Rows from block 4 of a small self-supervised image encoder, named by matrix and row number. Rows with one number belong to one neuron. Each number is 500 + 40 x the weight over its row's rms, rounded and kept within 0 to 999. All counts start at 0. Numbers have three digits each.
After each neuron's rows are labels from the 100 images, of 14848, where the neuron reaches its highest value: "strongest on" is what is common among them; "colour at peak" is the nearest of a few named colours to the mean colour under the peak. Only what is clearly more common there than usual is listed. The data: photos of plants, animals and fungi (iNaturalist).
# fc1: MLP up (model.blocks.4.mlp.fc1.weight, 512x128), inputs 0-127
# fc2: MLP down (model.blocks.4.mlp.fc2.weight, 128x512, transposed), outputs 0-127

fc1.153:440530505522639496509498519421481494513498494537508557516496500455464506493511507457606520540525470551487528555461488552494434507497482497480484508492493450462494503516522486509550526480441413487494500537539396573529517510502494522489474542453543519492629483458550481458524513512457449502434539483481519550552425478505521478512438407517518450517503504507420502521569518510486553503570
fc2.153:509424488511697540484502531522445494502521508507428415519547468498519507480479480480490496495498496516514466515511488466501542495496503525478521500359571489515536522479495504457475460535523520466488492490469476498522488505526516477500492491516494500484468528534500524483456560492526522475491476325490499510487457501547465496460477472474481463487564521470653508501524522484474556488486
strongest on: order Lepidoptera
colour at peak: brown

fc1.73:543511492466505468515544471508516474475539491410454476495474513460420506529487474463425500462505484462527510543532506500508568560523487560493538470546572494530495499446490539528500471529451518476484458520466602481521525480499512491558518464559480333506502531424421489497479493518597450496532515480564504507534477520466413523494527498471521502549488525520482460538436549538489539403541
fc2.73:506467534494513501450529477552540464540494537560518472439494515434430518438493497519508467501461469522457522540490570464522417463423515571491552527483504489509557497412471487553389442504451486437491520447491489480466444548528567475476472554514417450494469449496442456482503433550459453457482436495507525490453473527514471433519480514438533510543513399533515510527489473439498497478506
strongest on: phylum Arthropoda; class Insecta; order Lepidoptera
colour at peak: green

fc1.214:561513485474493579430512505498492544451506514455548540498519551481389550434424544491448545483487508486498532467485465467564459518471497522497470451503502483501508461458426535412530498529457382525586549447478508513570485481495571491509514451565499440556547513496512525533522437576506494458470493468541545477494533503541508474504516505453494456496552474484465480561524432519563445502477
fc2.214:514481519530496573416515549497485481423470599584526444562470519482476492412461551489517491454508490470493507514511501568535492435509480505505510464507513518518493487472520532458479515457490529511551479466517454446434468496570513417432504519509560439476508438564433473520449554488461460516599459521530536523506535536443538505503468544464534502477543482545472487537514536560411544437536
strongest on: phylum Chordata; class Aves; order Passeriformes
colour at peak: white

fc1.370:437436511521521494493536435504496585557502470421495473528539467536472462475477433503539497478449474459500504550526541510495522460452466531491498521478570567473484535474483418520459525452416539509500396512526515460457483467452510553498465476496476442484534449527547523527447500467525540549547505550445538488547479482498507441504596496525558502505506494566569501518518575573550562448559
fc2.370:528466487486459493516475579486573517494588527497553417543529497570467578576473549472456488508498529509517534442505469460538523502554494454522540516493494512513529477437476504525536523495467514533580500597404408532456513546423529496523476505532470511492438514509435468482510485457519519490521441485511599446498569466420506482559477510515480568476536467539530507471525547488555499539507
strongest on: phylum Arthropoda; class Insecta; order Lepidoptera
colour at peak: black

fc1.290:459437486487529506495553492419510546489443444517453447491530457456549511512449507470460467493535502481465526510439544518525488503555495484434507477499522566484503526613532514499507486506419524486523468495470480429425448473498577606480545484489551450503546518481476528523555510390482536492483489511533521520525524509532534448517482544492487456579482500473598500429470512588472546436494
fc2.290:487612492404492479561527491483507487524510449496496508542520490501422497502492489488502498512494508457488553492500518530512515513495491487463481486621502503481518504609554516555521484483551505437440512511518515546564505508508462470515505466534540437525422552509513510469547399534550450477561526477499502528512528461529500616493489527507475519521457492496471501411462505517575357521492
strongest on: class Aves; order Passeriformes
colour at peak: white

fc1.279:523527468460456507439487504435483473545499479500420525451519536542408495518588446521477538532459448470557557447543497482493535424545559488537534547508550474510494474602441461491550456460498477509441496457467487520499522478576479529514428440529522502507497504532518485468548474556530469528489457506436480396509477569509434493478527492470509544522412472501466488449503542497433489468548
fc2.279:523521480519572540524544515543476489511506430465513484469522541548487573503512566436492389466483485506566481483440370379478498523454515507534489465465512495526461452467463464500476516513552522535498534521487536550504535559495503497611546475505486534552494508472495484453497466514525499495558536508497551454547492452438449539525547402482554546568545522514522492490546528542502464531480
strongest on: order Passeriformes
colour at peak: grey

fc1.46:557512521522529475460511545439494481480526523485430463515504494442494500516539435498506507430480486504525555552509506494537527480499540466479528463534447515477462431544471508411438524490504455431432394512538524471556535475534518481490433490501546536512518453567496552505523479505613468460476490498490526411495562559557518516512508520485508518531509460436461479479514597524486470449624
fc2.46:487538522483509516500464559439489476556515530529466511503427493557502454493502551539546482472543518453474457454447468534520496539443483546532459505536524527490542495567450528459532463463517471558504517441547554534522547550459456478551535531522487493635524459431469488498502481516473455452619444496518434429524519498517601554508561507505499529447548427520524492437474481510475478519478
strongest on: order Passeriformes
colour at peak: pink; white

fc1.352:490484548509564433563518533466529507516538451421458525479519433465575530432530508524439454412548578467505531500560486494523480509496532526495526493504522504480568500582522475525521520473543493538462521483489524500448457502383488471527514459507494509456527490494495565532521482503539509457562490487498442479421451492539545466554477424495457442505517587395494538571447528514535486487522
fc2.352:585476443542491528419509467499453489449525466481516598541506468535506419585477559485509430534452463451543531522554457507492455440515490489524554517503535465563481536508481484514450478430551499535463492527533546454486585488572493555544440489586546525517446541483513490523492534515445493582526530565520495534514494496489435476506459526508517446518489522490471583500531574496530512462459
strongest on: class Aves
colour at peak: white

fc1.221:485467574533525485475494561535446415465530491488518477502485581461549532511550530492528526544460497547447533406511539467581491517528524443483493504515510472508577531458480542491483470484595516544413534503455507466508515521508466471486492451504511559466473415416440522490519432473465494443601496483508428430516434517461515465513457504505503517483481504499521542502529501526428547574552
fc2.221:514414498515511482494548453570537435515507477494438432453563467515508434487520453447571480507473531480506549570490485469492429507469485450497496497382564445542534511536480489477532522474515460466467406480478439565481468468434507490523509560536487479534522446421504560547495548520478545496527542530507578480501494492521586439507542478470528470491505513467506529527498466433506433510570
strongest on: class Aves; phylum Chordata; order Accipitriformes; family: Accipitridae
colour at peak: grey

fc1.338:612532517509514493547530530480523517434562506452508502496474541502480523450559458511549482432498523491507558490512458450544499540506522582464489481528387484453522532595502472416519536500533490498507493525510501442564478501524555502551546499513488542480543470480430491557521479500466478486468543495494500315462518537539469488447505578445511454510503533523516527507475522507468495489550
fc2.338:537530526530403495493474499493522508489530512487437532535503457492477505544534451469537542546460522506477593490455511507501480504436547494453520535575516496449535564501512535534508529518462498400459453519462462534463554524550511461508547522515486501552496538427570570457509438455462512523492500530495436496609549469593536423551446537537475544469486517548473566461441502499532454531478
strongest on: class Aves; order Passeriformes
colour at peak: white; pink

fc1.418:481492443469573519463489519476472511551496474480487564536533512460494564468448525500503516503571519453463544521468411450516503496388472533466540482527514455483503494525517492424553559478504394511559520511512464561532498468450546563535547534511542508465514503457512481478562504464516545462478521503540557510513425418456538474497503486489478440565455569510428435499467519474571541443548
fc2.418:492515532472572481441551516529372480456519544459518437527568465471528468476509494522533522529466473527535453560501521510479521558526509590464485493360553484481519523520553530459494438498501498463470516482506481535489551576454459499555499499530533476498423516528496566430498483479550487466493499450536578522490487424498501439523477419503533484493495526487588510523536496477566476529452
strongest on: order Passeriformes
colour at peak: white

fc1.140:515450460490486581551562503436487571554499472497516504471448450485493545425466468505478519504480498465500532445505538443512544436430517517542485497540580458514522432508471527500472571512481455453529473566492484404511512429462496498507542494553515490536395520457534465446537446500483487504537499458504479536458512514598478500519542448547462447487578505437542480546537470498515474431447
fc2.140:541440559554552578502506531431464557499448500546513576516436547481505447486505517545522505442563494511492465561498482498530548455497485563479533516500474500461495543522401480541558507486457513585430494437476516468480540443490470428471524535502504464511537513510506482475404473456529465501593489540454478419471456507466583520499456521481534570443452516485551457502494492488459525479535
strongest on: phylum Arthropoda; class Insecta
colour at peak: black

fc1.137:481525489522501491530436487509620517451467496507496488498495488478546551505453544524449503542531539525358511494437492573534490528492395488528517556537446555498575516469512488502473538500497496565526489501513484510530524459435542485514544442475515464512535520488474454551532455467472572465430534495539510526471587406524477446436498565534484518523550549475531508526570484524501473448512
fc2.137:471565501478471571515540505441541489490477446547503485458503543525557547518467453483443459445406530509506593529464492522474442496531524485469494498580478499548503516509464483560482482471493576445552475501565528490523472518521439443543544418522523578472532453455553504490529543534502556499477516552529499522501603421532454488574490524534446469491451468526466539527488506570435518505530
strongest on: phylum Chordata; class Aves
colour at peak: white

fc1.376:568492546549512507472488507537500535486454527471527489504540461539437500487579554490587515515490480518457523534472505472522478510455447503549454594524594572511509504492516434495522529441502527516472476488515457534464432458456516524538494486509443477541538419468485541564487478460491521515459502494550536482480497482547519420448440471497539560627435551562476580494447522488448467536493
fc2.376:548446465500522550483504462502553518520503501486494471444502577473590493488462497455456450470476494527497516460543538557586465404559526374511533548476468450554490488419472494498465499488526480521455556579448486503447473504503522496518478454523541483515457549576473442523495539472481527506511553458506510499471490462495460510475503562532509510443467484445534469596526467520429542577550
strongest on: phylum Chordata; class Aves; order Accipitriformes
colour at peak: grey

fc1.405:530517582481494459412582537515486508478549461418459520425567537509580476470546541503471506518439476453507561519533535478496470536448512519494473547567470517469529537553504571452630486499449501511532479520455499541472447457487553528477485498522488493528463548447469413489518491516479500465536530505495455485499438518477445438487443498489542475533518502574532524525492540416465497438527
fc2.405:574497473528486554444526464514515482526499472461527496450492500465511500609522518459549419497498466461501528544550453502499464531520423478502535413534558447497518515490518586412533494477443477432495537474444564469497513487502553499548475473594596490501536482432472488489525469510493453504585480485460498458524467496522482418496493506430507493507531486566490624497512505485470489456487
strongest on: phylum Chordata; class Aves
colour at peak: grey

fc1.311:440502522489494540457477519508477438501531538491495469527500546574518560465517550504470498496507488480546552413486528512534472472522454472508583459436535509465484457495513549447518545528501553469515483527491519523591478516476525532504635475456532445542461421537539421489511457439475509486557568394497473458449517582540536473486522498478430511554469488445485504466474513459541494457541
fc2.311:499513511498494500492474538449494456491539518522491596525474480500466426490475492492533480461486541554498483622525458522483488525483506473454502520489456543457546505550447575489528497512454494435504570449518487515579518497602469446454537524503471533548534436446381467500471481418478476478586455492465497481506499525541568510568422532489427447465565493499492529547507519502513543477493
strongest on: order Passeriformes
colour at peak: pink

fc1.124:494468448523515499490502521511494542486469483478520441535497566396523533545490513505482493465532507487504514527427492520515513442446489505488511504489525543465472528475489469487405575491361441512483523500514472554484529518507523507502513513460557568489462422540509623481527503521496514534531454589487475456432557529464525507506545491489518494475424585388483468477509537587463523492485
fc2.124:454574558511520440442586506477484500541487504548573517519495505518545484414517489498485523493527485542487484487540476539533515555485460515507460503496486488522474445536509502447523407506455561479446551384560519508536524480491474534514482494421465545527524459454509530558427540517458496548537488568478460516483464514459471574429513514450478530548531508511580452569528520477399547524519
strongest on: order Passeriformes
colour at peak: pink

fc1.13:534530512540512450546506566423538541467433523483509491519554484449468533420457545505529529593574518480465527486519469506520512488540495490536499559442456485512505504452479528423458518525494482592537483480486472428555409526440562546559511473533503469459576515480562473510529498495452525477482476513606488455498461539544558460521470507476503474530537507529513504557475479619505468511479
fc2.13:492563529446523555447529485488435504453474537549488548499437502445482486461536526537415498538490511515491454477523398474409410523449462511464561522481490506531436498522488520502429523544479556515442537490527502489491529461509446489508487434463505574479512480525579505521489461470488454487503448484535452537501509471468443557480438437481508455561498506471494518593555493472391490464544
strongest on: class Aves; order Passeriformes
colour at peak: white

fc1.3:500532472470505474459516530499497472517544446476479539505522516489342485465567481545506513541533467484522531471516462550514477459509544505411488526484527476469484490557426510447546484477533477471491440481534484429495543462556522509488441521506451577462500585538433531465535478560514518527490472415496491440548503546538433494491495537483526448533441421513532553481581540464487485508578
fc2.3:564536440492415525503528512493498464521481526406483435511569523590482583565474535503508415465509488515526460535548375422569437592402516471562479469512539468519485457521491465514500444510526506472538543476501544466552526537483543544544482456421520510581533508466518476510442481517510468489477542476469537477485504504502473505453526500453524502560507530495457496509525501463498489498507
strongest on: phylum Chordata; class Aves; order Passeriformes
colour at peak: pink