A small self-supervised image encoder, trained from scratch.
Training: adamw at rate 0.0017, 22800 steps.
Rows from block 3 of a small self-supervised image encoder, named by matrix and row number. Rows with one number belong to one neuron. Each number is 128 + 24 x the weight over its row's rms, rounded and kept within 0 to 255. All counts start at 0.
After each neuron's rows are labels from the 100 images, of 14848, where the neuron reaches its highest value: "responds to" is what is common among them; "colour at peak" is the nearest of a few named colours to the mean colour under the peak. Only what is clearly more common there than usual is listed. The data: photos of plants, animals and fungi (iNaturalist).
# fc1: MLP up (model.blocks.3.mlp.fc1.weight, 256x64), inputs 0-63
# fc2: MLP down (model.blocks.3.mlp.fc2.weight, 64x256, transposed), outputs 0-63

fc1.107 [146 136 118 158 139 144 119 142 140 141 135 126 137  97 142 129 119 153  86 147 123 135 102 143 129 132 140 105 104 129 131 133 119 130  49 108 162  57 128 142 164 155 111 118 135 120 134 106 158 135  53 127 147 115 158 165 132 162 157 115 139 123 119 124]
fc2.107 [166 114 136  93 164 108 113 130 104 125 148 124 128 128 113 126 167 131 114 129 148  74 104  91 105 132 134 170 107 144  91 160 157 168 137 111 116 125 118 150  61 127 128 120 137 139 132 164 156  91 109 118 147 153 112 145 161 102 154 118 104 104 154 137]
responds to: order Passeriformes
colour at peak: brown

fc1.160 [130 103 132 112 165 123 129 167  76  64 120 122 110 168 116 134 102 100 170  89 132 107 153 120 126 116 138 122 130 150 135 126 150 128 129 153 131 137 107 135 135 155 129 124 149 114 121 144 141 129 128  79 158  85 186 128 168 145 134 108 142  78 139 137]
fc2.160 [122 135  94 138 162 120 116 148 168 114 133 116 116 129  93 147 130 140 104 174 122 141 139 152 128  75 125 111 102 123 121 123 157 119 136 117 168 116 151 126 153 149 138 116 145 139 117 154 129 117 193 119  99  83 131 119 112 154 129 137 155 103  47 146]
responds to: class Aves; order Passeriformes
colour at peak: white

fc1.55 [139 108 125 109 149 130 124  88 120 143 188 141 135 135  96 150 120 149 111 176 167  96 108 142 126 104 110 147 140  93 142  79 138 136 129 165 112 131 163 111 123 114 151 109 153 160 149 136 124 126 117 132 102 133 132 141 116 129 133  93 121  52 121  84]
fc2.55 [142 108 148 120  65 141 133 147 125 119 102 130 140  89  92  77 162 102 118 103 119 101 133 123 117 154 175 152 119 127 167 142  88 146 148 134 135 148 106 141 132 109 155 144 103 110 146 156 113 131 116 126 127 178 122 163 166 111 159 125 116 110 171 121]
responds to: phylum Tracheophyta; kingdom Plantae
colour at peak: white

fc1.205 [110 133 189 102 133 127 154  88 132 142 138 168 127 131 105 151 154 114 129  89 131 102  81 107 125 148 156 109 113 127 117 153 132 141 116 151 216 124 101 126 116 132 144  84 128 154 145 130 130 136 140 104 119 146 113 167 123 141 127 120  83 126 125 153]
fc2.205 [143 142 106 106 183  97 113 110 157 163 153  94 114 137  72 126 109  84 136 122 100 149 103 144 155 151 124 126 201 125  98 130 142 135 143 109 117 136 139 122 127 138 105 148 159 117 168 124 130 138  93 138 125 101 116 135 136 130 145 138  95 150 140  83]
responds to: phylum Arthropoda
colour at peak: black

fc1.195 [132 152 119 148  98  90  98 175  91 124 134 115 185 192 107 119 147 104 162 127 120 115 147 128 135 142 130 121 119 140 131 168 134 137 129  99 129 156 146 128 123 125 160 137 118  85 138 109 144 122 105 101 137 145 155 150 149 130  55 138 105 117 136 154]
fc2.195 [151 116  70  59 141 171 118 121 117 160 111 133 138 140  93 124 112 122 170 168 139 110 151 133  80 145 114 123 121 100 154 138 153 122 125 128 159 101 144 147 107 111 130 119 124 154 143 157 153  89 127 125  90 144 110 128 120 108 163 145 145 120 151 164]
responds to: class Aves; phylum Chordata
colour at peak: white

fc1.226 [144 117 135 161 116 127 105  85 116 126 181 153 108 117 136 139 123 130 130 103 125 111 161 120  77 133 145 141  68 143 132 163 101 101 101 122 122 144 135 134 119 138  97 109 151 150 122 129 160 189 103 156 152 116 124 147 115 146 131  99 108 135  64 122]
fc2.226 [130 116 105 102 156 147 130 135 112 144  95 134  91 125 145  98 137 123 147 147 127  98 116 126  66 149 124  88 110 121 123 148 170 131 155 120 121 100 103 156  72 101  93 138 123 112 155 161 164 116 167 146  92 155 153 116 140 116 141 139 143 149 164 157]
responds to: class Aves
colour at peak: white

fc1.207 [116 130 151 105 101 127 127  71  96 120 151 130 137  90 134 141 129 108 140  89 127  94 136 141  77 136 119 133 126 154 143 178 123 105 136 125 131 159 118 137 153 127 119 132 154 170 118 145 126 180 116 180 115 107 125 121 112 157 165 129 154 136  75 161]
fc2.207 [122 137 138 123 192 122 123 157 148 140 106 129  86 149 123 115 132 107 133 145 126 125 124 139  76 130 145 149 124 108  73 163 164 122 144 126 157  84 115 123  62 122 103 127 143 108 115 150 170 119 153 151  88 139 135  96 145 121 139 146 151 151 136 157]
responds to: phylum Chordata; class Aves
colour at peak: white

fc1.199 [126 105 131 140 136 129 108  56 128 160 149 112 130  57 108 135 165 120 124  55 108 148 148 115 143 166 142 143 120 163 130 120 157 132 136 127 151 136 119 136 124 135 172 133 150 125 122 114 116 130 133  94 151 147 124 172 114 120 154 123 137  81 126 123]
fc2.199 [126  99  63 119 179 162 102  85 169 109 105  87 128 110 117 120 117 133 115 130  90 146 133 178 119 159 102 105 134 137 169  94 142 145 152 140 123 114 142 103 138 117  86 120 139 118 180 135 120 144 137 133 108 109 166 127 110 131 149 121 111 134 124 129]
responds to: class Aves; order Passeriformes
colour at peak: white

fc1.77 [159 127 134 106  79 155 102  89  79 115 129 143 161 166 133 134 151 118 116 121 117 115 118 181 115  79 122 130 117 161 127 135 132  97 122 134 148 140 149 114 129 134  57 123 127 137 181 140 134 142 125 134 122 111 163 113 123 143 156 116 121 175 154 110]
fc2.77 [112 112 109 114 255 156 142 101 115 101 146 135 159 132 119 124 118 119 112 127 136 119 128 118 140  93 111 160 119 118 137 107 160 140 144 132 159 133 144 138 132 146 127 120 129 132 122 127  96 129 119 109 151 118 144 152 109 110 111 111 128 116 141 108]
responds to: class Aves; phylum Chordata; order Passeriformes
colour at peak: cyan

fc1.88 [118 133 150 118 118 103  88 123 134 115 145 159 104 131 130 132 161 127 102 168 119  61 138  76 144 150 135 146 133 129 144 147 107 143 126 115 142 106 114 116 119 106 157 130 158  93 148 112  91 144 158 101 120 107 133 161 123 144  67 135 135  65 123 144]
fc2.88 [134 118 105 117 195 161 135  95 142 157 113 102 105 133 125 136 164 143 121 101 114 131 122 112 120 140  98 106 137 119 153 145 145 127 119 137 133 118 109 130 113 107 100  99 132 163 176 184 119 117 162  77 125 129 129 134 134 114 167 108 134  91 190 123]
responds to: class Aves; order Passeriformes
colour at peak: white

fc1.139 [140 110 149 140  93 152 102  63 122 162 128  78 111 138 101 133  97 109 126 118 127 122 150 132 152 139 129 112 158 130 176 182 133 131 102 145 104  88 134 128 126 101 113 128 142 108 139 144 129 129 108 142 103 141  96 129 140 108 167 194 156 146 138 140]
fc2.139 [112 138 152 126 192 140 129 175 126 139 102  88  87 146 127 119 127 123 112 104 126 135 137 137  96 140 185 134 148 139 101 147 142  87 130 114 142  54 141 120 112 105 100 116 141 116  97 154 147 143 143 141  98 125 146  93 153 112 124 139 151 148 138 157]
responds to: class Aves
colour at peak: white

fc1.132 [122 127 154 157 147 138 110 106 105 138 152  98 139 166 130  72  86  96 165  90 117  93 118  95 145 111 128 102 116 165 155 149 118 142 130 136 164 149 147 124 131 173 107 148 141 145 106 129 131 127 145  76 116 119 118 143 154 103 121 175 132 101 135  97]
fc2.132 [131 123 101 133  33 126 112 141 151  96 132 129  99 123 112 134 147 142  94 190 120 122 111 158 101  80 125 100 109 149 143 138 124 147 100 140 166 130 138 142 133 172 112 131 141 127 133 169 121 115 154 132  94 125 148 121 148  96 133 146 153 124 133 142]
responds to: class Aves; order Passeriformes
colour at peak: white; cyan

fc1.80 [124 124 131 135 175 140 158  97 159 122 131 111 124  76 203 100 147 158 153 104 119 107 111 113 107 155 130 123 114 107 129 124 104 123 115 135 133 141 115 142 110 149 142 112 159 139 129 123 121 162 118 113  97 126 142 102 149 117 212 134 152 103 139 102]
fc2.80 [125 144  89 123 105 134 162  99  83 134 110 134  89 125 147 134 141  69 169  93 133 135 138 126 128 120 115 114 144 110 153 154 119 122 108 112 124 103 111 127 145 102  67 132 136 153 119 174 176 115 166 123 127 122 137 153 157 128 145 104 136 118 170 167]
responds to: class Aves
colour at peak: pink

fc1.130 [100 127 120 120 124 105 157 128 113 124 172 167 143 167 130  95 118  94 132 101 132 142 184 114  83 127 121 108 120 153 115 102 127 111 137 124 161  92 128 123 115 157 131 158 122 132 137 149 106 171 162 131 131 134 121 168 123 108 125 124 169 126  66  85]
fc2.130 [125 122 125 104 241 128 129 114 126 131  97 112 104 125 119 125 152 130 116 129 121  84 138 129  83 130 137 139 104 132 125 144 186 138 120 115 124 118 134 142  83  91 139 131 120 147 147 163 136 109 168 108  94 149 147 141 138 108 148 116 134 134 134 135]
responds to: class Aves
colour at peak: white

fc1.206 [141 124 154 159 136 101  78  82 131 107 116  85  93 150 117 107 144  98 137  87 153 119 163 117 128 147 127 129 143 151 145  61 128 144 114 136 121 120 139 129 138 109 168 176 137 124  93 136 136 135 127 125 137 124 129 124 142 132 142  64 152 128 153 170]
fc2.206 [116 109  90 151 123 143 111 107 157 128 115  96 130  98 151 105 123 154 126 105 111 130 144 150  86 177 102 105 119 117 161  85 114  99 154 134 138 136 112 148 151 124  83 104 160 149 135 134 157 146 161 160  94 106 137 129  90 161 147 147 144 111  84 155]
responds to: class Aves
colour at peak: white